Weights of a small image classifier.
Data: trained on photos of plants and fungi (iNaturalist), 90422 training examples, 32.1 epochs.
Rows from block 3 of a small image classifier, named by matrix and row number. Rows with one number belong to one neuron. Each number is 128 + 24 x the weight over its row's rms, rounded and kept within 0 to 255. All counts start at 0.
After each neuron's rows are labels from the 100 images, of 14976, where the neuron reaches its highest value: "responds to" is what is common among them. Only what is clearly more common there than usual is listed. The data: photos of plants and fungi (iNaturalist).
# fc1: MLP up (model.blocks.3.mlp.fc1.weight, 1536x384), inputs 308-383
# fc2: MLP down (model.blocks.3.mlp.fc2.weight, 384x1536, transposed), outputs 308-383

fc1.590 [ 92 146 118 156 106 123  65 139  90 119 117 137 118 177 153 159 129 140 159 155 131 114 144  68 162  93 137 102 119 143  67 103 157 132 156 146 152  92 124 122 124  96 111 141 122 120 134 182 119 145 124  99 129 154 170 117  93  71  97 133 147 102 107 163 117  98 151 113 125 138 149  84 122 129 131 111]
fc2.590 [117 153 122 176  97 110 101 109 124 134 120 125 119 128 136 183 128 143 135 154 120 123 116  53 154 110 158 160 152 122 109 119 101 124 148 103 114 145 132 146 118 146  85 136 121 119 128 174  98 130 133 109 137 120 105  97 152 113 114  96 148 148 148 147 133 149  84 108 142 168 162 136 111 171 108 107]
responds to: kingdom Fungi

fc1.621 [132 111 131 144 112 182 143  79 123 155 120  92 113 133 116 123 159 108 148 119 141 199 150 120 108 134 158 130 158 109 144 118 160  74 142 158 119 131  96  99 164 100 103 150 121 147 149 127 139  94 128 139 138 107 150 134 173 127 161 128 135  80 107 125  80 138 124 138 137 147 153 117 148 176 154 114]
fc2.621 [173 105 146 112 126 151 174 107 120 145 130  79  92 158  94 110 127 120 158 140 124 135 141 122 122 106  81 130 146 126 129 130 103 137 166 133 160 128  95 130 128 150 122 116 125 120 113  79 130 108 146  89 144 114 154 133 118 117 164 134 114 140 156 116 100 110 123 136  93 100 155 159 151  88 159 131]
responds to: class Liliopsida

fc1.407 [142 117 132 155 187 140  93 115  96 104 122 174  62 114 107 133  79 140 173 152 159 128 127 138 143 146 101  90 113 100 134 135  75 120 128 130 129  99 145  95 127 104 158  76 100 126 121 161 149 135 114 138 128 139 178 109 110 111 154 171  76 144 136 124 103 137 152 101 144 163  96 151  94 124  92 128]
fc2.407 [152 154 110 108 165 148 105 139 136 132 117 143 182 138 135 152 110 122  83 163  85 126 157 131 136 129 123 131 149 168 128 160 116 150 132 105 161  99 136 115 177 143 146 104 106 116 113 143 123 112 108 145 126 142 143 112 127 140 146 159  91 165 131 103 150 118 150 108 128 130 143 160 116  95  88 129]
responds to: order Asterales; family: Asteraceae

fc1.415 [139 121 128 147 126 139 112 129 129  92 131 151 152 116  79 157 103 139 158 161 112 130 115 150 137 126 172 101 121 160 124 110 128 113 144 146 191 103 114 149 143  99 144 164 121 119 127 119 110 119 119 140 111 111 117 144 118  64 123 108 103 166 127 124 129 117 140 119 118 118 106 157 125 108 126 138]
fc2.415 [132  88 161 124 141 110 160 127 109 135 108 124 123 135 105  91 165 157 154 119 121 133 157 138 120  87 118 150 122 185 130 127 143 108 114 142 140 114 129 138 150 142 162 135 102  91 118 134 131 143  89 162 157 146 125 112  73  99 111 107  58 162 129 103 141 140 129 118 125 125 121 140 122 113 131  85]
responds to: class Liliopsida

fc1.460 [155 150 111 115 158 170 113 126 114 120  86 120 139 160 141 112 141 151 122 176 143  78 152 146  90 119 114 159 117 122 138 116 154 137  83 122 132 144 163 131 150 113 136 174  91 159 108 155  80 138 114 128 139 148 136 108 111 138  92 132 137 102 137 139 150  78 111 125 165 108 125  93 168 131 152  89]
fc2.460 [142 114 157 137 156 125 166 107 127 113 140 144 133 135 125 124 162 100 119 114 102 126 149 109 150 109 125  91 158 111 158 146 111 101 117 109 102 141 120 131 185  98 125 134 142 141 103 118 119 140 167 156 134 149 142 108 107 106 134 139  81 131 143 120 120 135 104 105  88 105 133 115 125 135  78 103]
responds to: order Caryophyllales; family: Cactaceae

fc1.194 [ 75 119 139 109 116 136 143 111 116 112 143  94  88  81 111  85 106 133 114 129 122 115 126 127  97  92 119 114  91 138 117 141 100  95 116  99 157 143 137 142 128 125  90 137 149 142 162 129  97 129 177 129 107 130 173 128 135 164 115 132 122  83  75 114 139 113 109 101 119 150 123 100 126 158 136 137]
fc2.194 [177 118 160 115 132 126 148 138 116 125 147 105 107 100 144 128 155 110 154 142 124 119 125 130  93 107 119 141 136 118 135 139 125 133 145  99 114 172 127 142 135 155 108 134 149  99 161 132 127 154 159 128 100 101 166 151 151 117 138 114 112  96 109 123 105  98 124 135 132 135 124 133  98 116 105 151]
responds to: class Liliopsida

fc1.148 [129 101 120 124 118 138  84 162 164 129 139 145  85 112 142 141 115 139 128 115 115 136 129 102 127 162  86 156 102 159 100 110 118 135 119 130 164 131 145  75 166  83 120 110 121 102 135 147 143 150 102  94 132 147 125 123 110 177 116 107 159 119 149 103 168 122 174 164 127  89 144 156 117 114 150 166]
fc2.148 [117 147 133 117  83 173 132 178 121 157 120 125 139 124 133 167 124 144 155 135 127 115 128 149 142 143 146  95  72 164 161 182 139 108 130 113 111 138 125 125 159  73  79 125 147 138 134 119 128 147  86 138 153 124 151 134 153 115 111 150 151 108 150  68 167 151 132 121 139 123 100 160 170 113  81 136]
responds to: phylum Basidiomycota; class Agaricomycetes; kingdom Fungi

fc1.241 [109 113  98 113 156  67  77 120  75 136 104 119 137 121 131 144 129 146 128 149 135 127 137 160 130 125 140 100 142 106  99 153 160 114  99 163  83 115 158 126 129 107 112 151 122  89 162 152 110 140 146 123  93 175 149 152 134 161 109 133 108 133 111  96 176 109  95 119 101 138 130 128 103 131 112 140]
fc2.241 [135 132 146  96 119 127 119 132  86 137 134  87 107 117 148 110 164 167 119 172 136 155 163 139 135 117 121 166 111 135  95 106 105 130 149 146 155 143 133 152  99 133  97 133 117 148  86 145 125 171 141 181  97 161 124 131 147 117 117 124 160 114 109 132 142 143 103 105 124 116 120 108 119 138 176  93]
responds to: order Fagales

fc1.31 [131  92 101 110 138 142 137 145 118 115 169  87  63 117 130  98  97 123 133 130 130 117 150  96 148  95 116 129 129 102 157 156 100 127 142 156 133 105 112 140 111 132 135 133 126 150 129 103 148 121 132 107 154 139 139 142 130 108 155 145 144 134 154 128 151 149 173 103  95 104 153 160 112 136  70  96]
fc2.31 [125 118 167 147 178 144 154 170 160 121 134 138 149 134 114 159  98 124  81 152 154 180 100 129 133 141 134 139 115 183 170 123 104 121 101 168 151 115 162 133 163 157 126  96 150 112 117 121 118 134 141 106 120 136 162 135 111 149 125 102 120 131 118 119 147 139 109 133  81 147 141 145 128 101  98  81]
responds to: order Asterales; family: Asteraceae

fc1.726 [118 102 148 186 147 112  93 129  95 121 156 113 141 142 145 152 138 104 129  93 157 144 134  88 132 136 126 119  90 150 138 123 119  65 129 115 124 115 193 148 129 147 115 119 100 104 112 143 116 143 133 151 181 133  97 129 122  84 126 110 105 106 136 121 120 128 112 121 161 138 110 133 163 100 120 142]
fc2.726 [138 137 123 112 121 124  90 140  69  99 143 121 126 143 146 126 143 129 152 140 179 141 124 165 103 124 150  98 158 133 135 147 163 157 143 151 140 142 104 115 120 132 102 135 112  92  83 117 132  83 128 145 130 110 114 130 124 137 126 123 116 117 100 143 123 130 128 119 114 103 121 140 153 153 116 113]
responds to: order Asterales; family: Asteraceae

fc1.256 [ 91 137 135  90 148 159  77 153 110 135 150 124 148 111 151 151 147 166  97 123 119 150  94 109 131 157 120 131 145 102 162 136 132 131 124  71 129 121 113  99 143 113 123 130 129 134  87 124 129 133 110  85 125 145 113 129 123 111 134 133 121  87 120 117 169 146 152 178 160 105 100 108 140 132 127 156]
fc2.256 [150 131 177 111 146  79  81 164 133 101 150 146  99 141 139 128 105 116 134 127  97 136 134  87 138 130  92 101 135 114 114 130 141 101 131 138  99 133 117 126 145 129 102 125 140 129  81 120 162 138 153 113 108 181 143  93 113 121 111 143  88 161 118 104 108  71 105 126 145  97 140 161 122 111  98 118]
responds to: order Caryophyllales; family: Cactaceae

fc1.577 [147 144 149 150 116 188  91  95 121 157 125 125  78 114 164 127 130 117  94 137 163 115 159 151 136 172 137 152 132 138 131 158 161 136 120 117  81 128 155  97 106 124 124 115 113 172 171 112 111 144 111 144  95  91  92 129 143 108 138 135 103 116 137 120 173 158 155 147  91 130 142 135 153 124 142 125]
fc2.577 [155  84 145 123 136 130  89 133 108 147 126 133 135 155 118 151 136 145 157 122 136 147 125 143 152 110 155 147 123 145 148 125 125 108  91 136 131 129 137 123 115  85 150 109 170 134 112  66 115 130 112 150 142 137 137 117 134 146 155 122 148 124 109 149 147 166 141 157 131 119 105 131 134  62 156 142]
responds to: class: Liliopsida; order Asparagales; family: Asparagaceae

fc1.283 [123 101 107 142  99  87 133 127 154 149 146 113 143 117 101 150 129 124 131 164 133 183 126 135  42 116 125  88 148  98 145  91 120 124 159 120 121 133 136 120  96 109 123 124  96  77 123 131 106  97 118 171 111 124 155 144  93 102 167 107  98 126 128 171 155 129 190 157  88 116 145 133 152 151  99 152]
fc2.283 [129 121 133 133 129 122 113 153 167 159 153 145 105 137  98 122 147 120 142 138 125 122 145 151 123 114 116 132  94 155 135 125 119 114 149  53 116 106 101 113 104 150 128 141 153  90 148 133 146 119 147 146 106 131 111 160 108 167 122 143 161 140 116 138 142 127 122 144 149 128 152 159 168 159 133 120]
responds to: class Liliopsida

fc1.425 [134 152 122 133 105 139 120 190 111 145 129 128 126 181  69 151  91  92 106  76 135 123 145 100  72 183  95 134 134 152 122 121 174 179 162 101 120 126 137 123 145 159 105 128 128 151 125 166 129 103 145  79 150 153 125 104 118 130  75 166 116 105 128  77 128 138  88 116 120  78 156 133 166 137 131 136]
fc2.425 [169 126 142 130 157 121 141 119 175 136 130 105 122 128 168 166 124 111 112 115 144 127 165 139  81 157 147 139 121 137  99 126 115 125 136 107 120 106 120 137 101  98 139 120 171 129 187 106 109 139 145 127 122 144 105 105 138 141 133 151 147 139 122 135 115  80 113 161 146 109 148 121 102 143 107 162]
responds to: order Asterales

fc1.314 [127 121 118 158 141 106 109 120 159 170 147  90 127  94 134 102 135 132 134 175  64 120 142 118  92 139 117 144 103 145 108 145 152  69 100 142 140  95 153  95 120 141 142 105 135 122 144 100 149  83 143 101 149  93 102 110 169 105 132 158 177 102 153  79 134  99 101  85 121 140 141 118 126 171 128  80]
fc2.314 [104 120 177 126 133  81 150 131 143 127 139 157 136 105  96 123 130 127 108 146 148  92 117 131 161 139 122 159 110  96 116 152 147 144 123 136 121 145 141 158 102 120 128  91 120 141 115 125 136 162 150 120 153  94 119 127 140 136 152 114  68 113 128 103 110 156 132  78  89 160 131 102 117 118 146 122]
responds to: class: Liliopsida; order Asparagales; family: Asparagaceae

fc1.377 [135 112 151 101 103 113 116 152 108 124 139 102 106 116 159 102 125 130 149 132 156 122 122 133 161 154 108 141  95  83 130 174  99 126 134 110 125 140 111  99 134 121 135  69 100 166 124  84 121 141 133 138 160  92 142 117 119 117 143 106 136 130 165  99 160 166 136 141  95 132 115 131 105 151 145 153]
fc2.377 [148 112 156 118 108 143 156 151 141 105 103 130 121 169 119 145 106 192  97  96 102 127 155 138 101  66 144  77 133 147 129 132 145 104 112 115 166 131 127 135 147  97 143  94 135 134 118 147 138  88 127 122 134 123 102 169 110 135  92 146 149 155 141  96 176 156  85 147 139 132 116 111 103 131 182 121]
responds to: phylum Basidiomycota; class Agaricomycetes; kingdom Fungi

fc1.478 [122 114 119 106 117 113 114 100 111 110 137 148 107 130 108 127 129 123  92 121  84 156  87 123 112 145 110 142 134 136  93 131  92 112 139 160 119 129 128 152 125 126 128 152  94 121  87 123 142  75 139  98 129 102 129 100 100 163 129 161 135 134 123 186 143 143 118 149 178 158 130 134 103 141 153  73]
fc2.478 [137 152 131 122 100 134 143 120 121 141 140 154 105 145 162  77 116 145  98 117 125 162 128 155 118 126 155 101 105 112  88 106  96 120 126  93  94 144 116 192 127 123  82 135 130 168  81 179 169 143 124  91 136 117 156 160  73 166 116 146 110 154 106 171 135 122 113 111 109 129 104 149  99 155 108 135]
responds to: order Caryophyllales; family: Cactaceae

fc1.61 [ 86 115  88 100 123 126 120 165 111 109 114 145 138 111 118 127 131 116 149 100 113 132 138 143 119 132 127 116 142 128  90 176 120 123 132 138 124 115 107 150 181 166 153 111  83 109 104 127 160 147 130 105 130 121 146 114 140  80 127 154 111 139 158 114 101 130 165  85 175 111 135 111 191 166 142 109]
fc2.61 [131 147 131 177 143  94 124 139 117 130  90 139 149 137 128 120 168 151 120 146  63 142 151 104 162 136 128 147 115 134 114 150 133  75 112 129 137 175 153 162 176 155 100 126  80  99 109 164 149 118 120 137 128 161 125 102 132 171 139 119 114 101  76 108 142 111 146 108 127 165 108 131 115 134  73  97]
responds to: class Liliopsida

fc1.725 [158 137  76 121 145 169 124 198 157 136 119 151 127  86 149  77 150 113 120 119 140 140 146 152 111 138 128 159 133 175 111 135 102 107 127 144 152 112 105  97 160 124 136  64  86 116  94 123 138 110 143 109 125 129 119 141  88 137 113 133 142 117 171 131 104 130  86 184  97 145 103 153 102 124  98 128]
fc2.725 [111 125 139 116 140 133  98  91 128 132  91  92 144 148 105 138 144 116 176 154 119 123 182 161 169 156 149 120 121  93  97 134 135  97 160 109 113 132 115  89 158 141 131 173 141 122 117 132 144 116 148 163  95  88 128  77 179 128 152  99 107 115 132 143 104 120 136 148 131 156 134 102 128 131 123  88]
responds to: kingdom Fungi; phylum Basidiomycota; class Agaricomycetes

fc1.27 [140 132 109 150 140 153 144 143 150  83 114 164 146  96 159 137 189 130 149 112 174 140 158 118 132  79  99 129 149 122 137 155 145 131  93 118  86  99 135 119  95 156 106 160 102 140 108 147 147 126 114 201 107 101 154 158 102 138 113 147 122 119 113 137 114 139 144 139 162 124  97  98 142 114 146 149]
fc2.27 [114 132 131 103 152 116 169  99 116 115 107 161 136 146 132 132 152 131 143 131 161 199 102 103 115  89 135 192 131  98 156 111 133 102 182 155 141 106 120 152 121 113 133 146 116  98 120 145 142 141 132  81 157 146 171  95 164 164 124 114 112 168 155 134 180 133  85 141 166 141 141 103 144 151 168  79]
responds to: kingdom Fungi; phylum Basidiomycota; class Agaricomycetes

fc1.405 [139 134 140 132 127 114 116 171 166 132 148 117 153 151 130 160 128 117  94 156 148 115 137 137 133  89  90 115 128  79 148 135 118 139 168 106 122 149 126 137 122 111 124 136 131 159 136  81 149 125 114 156 116 124 131 126 116  67 145 157  90  90 119 169 123 137 110 150  84 140 160  79 145 118 146 129]
fc2.405 [112 168 124  99  88  85 178 136 140 138 159 122 111 141 144 133 125 119 126 133  91 167 121 186 145 114 125 108 171 154 154 152 168 139  94 116 155 145  89 143 138 126 128 116 130 128 106 100  99 110 120 115 131  82 120 139 125  94 140 133 155 146 131 140 158 131 105 161 102 135 132 116 111 158 151 141]
responds to: kingdom Fungi; phylum Basidiomycota; class Agaricomycetes

fc1.38 [154 128 108 172 146 148 129 170 116  94 119 131 120 152  97  76 156 118 139 121 148 145 122  85 121 121 181 139 137 101  97 111 142 116 117 119 141 143 116  97 127 123 140  92  97 147 134 135 110 136 135 111  96 152 120 131 157 165 142 137 107 119 169  99  99 134 102  92 125 114 149  78 150 132 125 134]
fc2.38 [118 128  93 141 139  85 121 152 140 152 142 167 122 183 117 151 143  88 115 127 124 120 101 144 137 148 119 112 119 122 113 149 135 107 135 126 119 160 146 142 163 142 170 123 170 107  88 130 132 133 120 150 129 153 151 136 134 166 142 138  70 164 122 110 130 137 117 104 138 146 122 118 123 128 109  99]
responds to: family: Asparagaceae; order: Asparagales; family: Cactaceae; text has "yucca"

fc1.244 [ 88 144 112 188 101 160  77  96  94 119 130 156 140 168  74 112 122 147 134  99 114 143 155 106 133 107 159 136 145 164 106 133 149 160 132  91 118 102 135 102 123 110 186 121 136 100 160 120  98 127 138 111 111 182 105 144 128 108 143 123 137 114 123 163 111 104 130 150 128 104 125  99 130 170 124 107]
fc2.244 [131 132 130 110 152 158  96 114 156 147 160 170  81 141  95 107 126 131 116 125  97 144 138  62 115  99 129 179 167 134 139 142 155 141 114  82 164 109  90 142  99 118 147  94 129  97 160 142 119  99  96 104 142 172 124 125 170 132 148 116 143 132  88 120 115  99  98 131 134  89 152 145 118 137 145 138]
responds to: kingdom Fungi

fc1.307 [113 116 110  99 142  99 108 133 160 163 149 130 125  90 156 128 168 140 157 150 143 148 109 131 163 123 109 104  89 117 141 125 143 176 117 129 112 123  98 118 145  97 160 151  84 106 156 108 118 157 127 129 119 139 150 131 103 128 131 115 158 106 128 128 113 170 146 104 139 105 143 158 138  84 160 118]
fc2.307 [117 185 116 100  98 124 156 145 143 115 141 138 110 131 151 113 170 110 152 101 109 145 110 114 155 106 138 120 178 136 139 116 132 143 126 118 124 122 107 164  95 112 137 150 146 158 121 153 135 129  86 119 106 156 120 138 122 159 146  94 138 118 113 146 140 133 126 122 155 136 150 128 191 180 155 126]
responds to: order Caryophyllales

fc1.559 [145 157 118 130 127 142 139 192 147 106 124 142  92 139 115 161 157 141 136 141 119 139 155 112 128  94 174 116 125 111 129 141 126 121 164 151 141  71 138 154  87 130 154 142  98 152 164 130 140 128 121 128  95 178 158 106 107 107 180 161 115  80 118 136 130 105 149 111 127 136 152 119 116  66 115  83]
fc2.559 [151 106 164 100 131 135 196 107 127  89 154 147 125 143 131 133 130 142 124 146  69 164 137 127 159 133 155 103 147 201 100 125 108  95 128 125  93 119 157 137  87 104 165 116 120 136 122 126 131 101 126 122 104 112 168 119 151 170 132 191 166  90 110 109 118 146 195 119  86 139 108 106 201 146 167 129]
responds to: order Asparagales; family: Asparagaceae; text has "yucca"

fc1.714 [155 114 115 120 110 132  97 131 147 110 121 107 166 135 126 136 106 133 107 119 112  90 111 147 112 139 136 150  94  82 169 154 102 182 121 138 137 115 157 142 117 119  93 118 124 122 105 115  72 132  98 134 185 113 125 114  73 107 106 124 108 112 148 148 109 132 116 111 117 114 171 138 147 131 124 154]
fc2.714 [128 135 157 145 145  99 126 121  99 144 101 140 107 122 171 177 136 102 125  89  96 142 133 183 127  98 157 103 129 151 172 175 130 134 111 110 125 158  91  85 132 140 176 169 121  89 138 132 122 106 139 139 159 196 115 112 141 155 105 135 154 146 192 143 117 149 144 137  56 120 138  88 152 151 107 134]
responds to: order Caryophyllales; family: Cactaceae; text has "cactus"

fc1.208 [129 134  70 146  96 102 129 152 143 129  93 117 136  83 134 124 139 125  87 101  99 169 158 149 134 137 178 109  94 123 119  95 113 140 105 169 130 118 140  84 157 127 156 129  80  86 117 136 108  98 135  84 133 109 156  98 113  91 124 186 115 140  90 161 143 112  95 135 142 165 153 112 153 110 143 130]
fc2.208 [135 136 125 133 151 128 122 148  71 105 150 114 121 162 172 121 151 146  68 114  93 122 142 110 134 144  86 110 151 145 115 129 115 141 133 125 102 137  98  83 118 167  90 115 127 122 159 139 160 138 140 150 132 110  77 138 163 145 119 130 125  85 113 167 129 149 115 123 160 100 110 119 132 103 110 114]
responds to: order Caryophyllales; family: Cactaceae; text has "cactus"

fc1.420 [142 115 109 101 127 141 148 101 119 126 106 108 157 137 125 114  75 125 142 107 132 121  89 118 125 131 123 140 142 108 145 170  98 155 153 110 122 124 123  91  72 139 111 139 111 134 125 133 143 101 156 126 133 132 111 136 151  65 149 167 114 124  89 134  88 103 125 136 115 128 131 159 101 130  79 124]
fc2.420 [121 104 152 179 152 165 138 171 129  97 140 107 140 105 145 137 149  99  43 133 182 131 127  87 144 134 122 127  90 147 133 150 126 117 148 138 143 113 141 111  98 111 143 128 101 100 154 129 146 120  78 130 149 137 114 124 109 119 136 131 123 104 128 140 165 130  98 140 138 110 180 130 180 115 112 140]
responds to: order Asterales; family: Asteraceae

fc1.738 [107 141 104 154 128 156 120 157 108 137 158  63 145 187 134 128 124 131 122 112 167 109 138 119 143 130 115 122 149 163 106 166 132 131 139 111 106 175 139 128 159 125 143 125 116 191 127  68 127 153 118 118 148 115 131 158 117 129 150 152 108 107 147 156 136 145 113 113 133 137 124 112 134 164 160 151]
fc2.738 [143 164 187  83 146  77 124 161 109 115 139 137 125 186 120  67 129 142 159 115 140 161 127 126 138 119 128 121 116 153 124 142 115 138 103 136 164 108 103 128 156 126 123 131 101 159  84 128 136 115 143  98 131 134 125 134 165 142 126 118 160 130 102 109 152 116 141 142 106 139 108 148  84 114 111  95]
responds to: kingdom Fungi

fc1.474 [133  79 125 137  65 132  83 132 135 118 105 149 123 107 167 133 135 131 126 146 148 110  98 144 144 109 127 142  79 133  88 117 157 123 127  84 148 103 144  90 133 144  99 153 119 111 135  92 153 123 117 137 143 116 128 113 134 149 128 108 171  98 139 147 101  92 154 135  98  68  89 100 164 100 141 132]
fc2.474 [130 170 113  90 136 121 110  94 138 152 183 154  87 159 162 136 108 109 131 134 139 125 124 128 103 132 117  69 148 146  59 134 130 119 183 111  98 124 110 127 103 119 150 114 104  90 128 121 137  70 165  86 131 113 153 116 100 144  88 172 144 156 161  80 126 145 175 110 129 119 123 129 152 113 110 166]
responds to: order Asterales; family: Asteraceae

fc1.188 [123 144 130  97 137 159 123 144  96 141  83 109 122 130 147 129 138 110 158 144 109 106 129 105 120 131 108  87 113 171 122 110 125 134  95  72  96 156 150 156 118  89 139 175 164 139 103 143 129  71 128 135 161  94 108  82  76 133 146 110 138 152 114 130  97 106 110 108 156 130 129 133 162 145 115 124]
fc2.188 [ 96 142 160 123 141 143 147 147 133 143 110 118  54 122 140 124 138 127 129 110 136 114  84 152  89 159 114 127  85 150 112 163 123 133 132 118 100 134 119 111 158  81 103 165 148 128  70 144 125 104 127 122 148 133 159 133 129 170  96 119 167 113 110 138 127 143  77 168 124 150 158 149 168 128  86 106]
responds to: kingdom Fungi