Weights of a small image classifier: arch vit, layers 8.
Rows from block 4 of a small image classifier, named by matrix and row number. Rows with one number belong to one neuron. Each number is 500 + 50 x the weight over its row's rms, rounded and kept within 0 to 999. All counts start at 0. Numbers have three digits each.
After each neuron's rows are labels from the 100 images, of 14976, where the neuron reaches its highest value: "responds to" is what is common among them. Only what is clearly more common there than usual is listed. The data: photos of plants and fungi (iNaturalist).
# fc1: MLP up (model.blocks.4.mlp.fc1.weight, 1536x384), inputs 128-255
# fc2: MLP down (model.blocks.4.mlp.fc2.weight, 384x1536, transposed), outputs 128-255

fc1.699:497468488445546522390515471495455446540452540459473435392434551498432542493519461488532483482446486515408480506538482559509441522459551573398586514453504491456571515539552512447542555497466533427486547494533515494455489429398512481479459488409538507518435486568559462473490459561556511383492524497476559584473472498538537560565450438494457499537439536419527541524452610563544459501401
fc2.699:471460466444561494492562477490464553461445465483559519507526447532366541471562417552491504571505476509418460586635454502581444499605526539450487487499591452454620512518502478441542555498465524478553516551398476498516551505447443506505456458493532486561451562523492423578552494514611478571447493470578485531528472529499501580490461585466568417501426470437475516546457451565527441395471
responds to: order Asterales; family: Asteraceae

fc1.415:635490516398489497441521438496469486467492457521469441516440459507496471618548470531463376507397518438625543471601553532454521555400473508511546429510559550455462438513485527553588606541506440507467442447478496508477599498469451446538547501480461638471459504568480468487473440459493513500420549472464516527492481569538597516471614571486504428449500579468467500537602579453501416524532
fc2.415:492499533543511493603452524464463510438419581497409552528559548484520428581488487436527475552433416541379496571509468568522554470465502525520476429535576580389496531533539571556553555473515590537544428624462531496520426509450403485509613472524492484454593470492597513549478485522356473500469454507502415449463432529494431491459449491495524531480516479529549449479490503506566442512434
responds to: order Lamiales

fc1.172:418459603478414497515539554528499480497525488578487513615416517531511530480592453501525486532487553534475570447524568518553452510545573420481546472513551517496530425474528493496502501411492523557465513474539567497434456524450442536600444462526496448583474432466451502492466421429554496453496558455434572538585398488515461517494450579446403477493451562535476507518486559468478457523473
fc2.172:581516397453456484535601480485431550532439494482540484490576436560493564486514480516411473444464500474446527481439526537540535461421547524527559502389537452406562472486470561486465435406508481516492476481478518500515518437534517554516497533500512544485538490540489458450452594486444590490567561609444358481534472537556504462452499449486532458557467496541491467476500436504495450426502
responds to: order Caryophyllales; family: Cactaceae

fc1.644:490441449527454409529451406569524519527495597516463507552539574456596501439452499515460460418572481479520579365517365621486563398514482477505422428559469494492549472469386519501587436514399496513534531435587449505418492506568524465475502511497465583564384477602446514467486525444526470493503498498515543517493390492423534574472487511419513393479511460494446519505467501544521432519384
fc2.644:465528422490485505522519520578481435581482474499577545478522490460584486515511491598465575604492449484381453570468492523503514480427486557549508509439571464394484438482467507555451516418533581475530438396448576563477461524526540431445495454511480472510476515511475493494567540466514573569499514468564500448484473527534505552464460544576490480470481473515501472507427455522559512385542
responds to: order Caryophyllales

fc1.223:560498457488461574355517492546490510523429490453513519461387506564587414527382570440446565417538553495461512509493531500514566619514377427522506470479459483464461367546583473590521515554475468545472538605565510536510484493465486543442503535488486511468524526455572376565458532482549429499563530572498492506516528512516537433488407440557484442525473487522558492472577517557579551572521
fc2.223:429490442405498560530564556487518532548436518538426554499447544535407566475524471505475566601504478486494503542503432435451455594563480525541582535508469468520538499449585560530539547478514595526492475484554614523513468606395396548475485452503564508478511473553494543545447455498555495548544541429603499514446547478442547517565531477513569502512526517448472530529470418491518508616533
responds to: order Asterales; family: Asteraceae

fc1.42:498536462451475501499453487520511456531498502587455453502459503427471442541375504466536567470542467527500471508576603525557435506465469435480525560433470440567506457457482517445540420441439512528506506542530453540425477440444582410463479555425567594507571501462417589561497506472433486466500377550468510489454477503504488551532551541536449513555527465546483543472457561566482472615558
fc2.42:451603473485458420425450456460582559488500477563442473460449507516497464460483474446469520380440478501505492456476492552502482511524563494494398500421502489585540452474470566535557583569518472431478580461507587495408455434575508574388570579423480415477575560481515517522446563566511532532569439500547481467465478497369478522523538597618495490402417544476413572519530497471526534577490
responds to: order Ranunculales

fc1.331:383499543475445619509470587446543508486538433504458571442451416521492464558580559545533450405542398493525673484447529515505602403567550542529509568464448550512547481466414566481539517437488532438488508507441514508622408544511529471483565432505431547552491610517582516430491553470464425506430446542511433452436442472353569510403484519514472437449479451508523563586430517483484439562566
fc2.331:542491450489489562491472502522499527404503493446513531484452470551538468490492528441521531544505500503501517497539536508568490462509531456496449413478543575550485435504453531523454561488558633497471504495441537480548434664489563497515564594479385415517514466503462476469535507482421566562557556539527427462517532517502517427567500442530519494453498520477592482462467568484459527500445
responds to: order Ericales

fc1.282:505467486486498382479522399522569454522541504493514488613533535593515530498531439456643410506540543536514485529477469607547477525548473511536584427463543498530488457520501495608526524448495537447513505451606449468461471490531502416534488478518514491479439558491492572522544440548519511486533539592391446479538530534501457569535492372505397470479516526550414436412409447545549526482391
fc2.282:472484600478422607488470472480420479454515466423454491490551461462459503430569541498412498450481515492465467548506427574610518527474539490492460547517558474476497475582542505533581501382538552516438586441520540553521490596560498435537494564506493518465522488544499519524519474549514584548504527533515446528494533525486536427502472462520492538509471489512453546505454498466421541418439
responds to: order Caryophyllales; family: Cactaceae

fc1.665:482511523465576533435458468447551561538501522585372540480481585447470518539517474523520377531491591424477525556484484533539490534544507522406494441458511575501436507541489531479465514543551515477517541586443524464473480498444561482536515431471466466497550593505500494528511474485452550485402538564504503493458430479508554476556422458462517484514550389538417485482522481527436456506510
fc2.665:507511454497527519450491602398434508462558466592548331472596473454517517509483533433555443434587558516438597535490499509535375434525461531511498455601444512495511477494491485542375450557387570500533547422583465502530490521425504478551477450525552506439422486443445513604598430485440561511451483482556500456485495480411471478529387544495528479434531465494556535480544409473497546492565
responds to: order Caryophyllales; family: Cactaceae; text has "cactus"

fc1.664:569580537496492467541559535555532567618492485524541516548565553506545484413475392598417530549435403501572444385485540543480494554486471486560499545481513498515488439564368529568484561474520401557540500527489491523508467516430502515481527427448513547577504453516464511455544491555490543474585517462471499476529488505431487606481441449499403488503500505465573461540464561532537468453496
fc2.664:467506511576486509559441478475499486410437453526628485592500452445491498496503420576564516525473471472479588495520541444546480402468573469500488563532540516508449521467480514553530453426551443534487536462435484526382550484551541521636512411563515413498528523412561526542522495519493454466508473485545477385470519478507497497430464513550498479471574483438600510568665566556453488481487
responds to: order Caryophyllales; family: Cactaceae

fc1.444:464534529505480509517551437519484457503585474544496512459540499587431425491475371475495511458487513435514468575542564617532539490490581468512424482428359498339468491540577516442579555505445489574527420502500568529574466523519472468526588530482486544486461491467554473517479576523544572519497507513519548528406446551463462517426533527548497536509510538567510568510480525467508488473451
fc2.444:524476464453520558548504552628493533591453545501512562538558444447414442607526455450447548605509456494464560484492460541523449440513522496570489431500598490521439501584469478612462514486539563484556421480465407466513474466570525524581543550497519509552536447506457457497510453432568561544434600431514446552427470560439504493405477502437550528517537553537496485521587551557493491552533
responds to: order Asterales; family: Asteraceae

fc1.653:456531592563476573474448477367500486569527557490576511427477480500485502508515540384572554421524441478419515517516551473535487561540580447600457498470507487492510523462433492514559543595390513568498541544459499508459512470442478484465523522560492471466541439570555482546496500478602564494500568473536490562540440437532464537475511501569621479419581419552516564483518593461514452498490
fc2.653:499463461428404501538520519479493485537573480524554576492478407407502572552538372442443595467469561509401555583433479490414435518553520543474480479503597467538544519368510462501439587612475584390496516516463422449390386488530484496477460526497449463502535516594452396394473474545535553442537537486467458495478522491560492449507512555594504477462489544397587497510506504531519484468419
responds to: order Asterales; family: Asteraceae

fc1.368:446441520460454443514436418453429439567439553540488488471585451465477522447433517514473476550448560512434506533517532565594563507532464489555450551450570510530471478493511489485525572533583456412431527575486409451454569448421582443532457479505511523415412512494345530490514571576531499513500527595428411431510518517405555522609502585509518565468527486529594456396506578489482552496515
fc2.368:415563583429549546455497431578526502542422563478567450534456459515552485451559439433506454567509482559419550526509374572352518528528546587530444428514535452430461502469503534455477495581546463400509581511531525555477516531448565464572554474528437492549587484524463484578532490496456534488477538509492471524599527402501507591503429499572484406426516414442577437599533513608581519470545
responds to: order Lamiales; family: Lamiaceae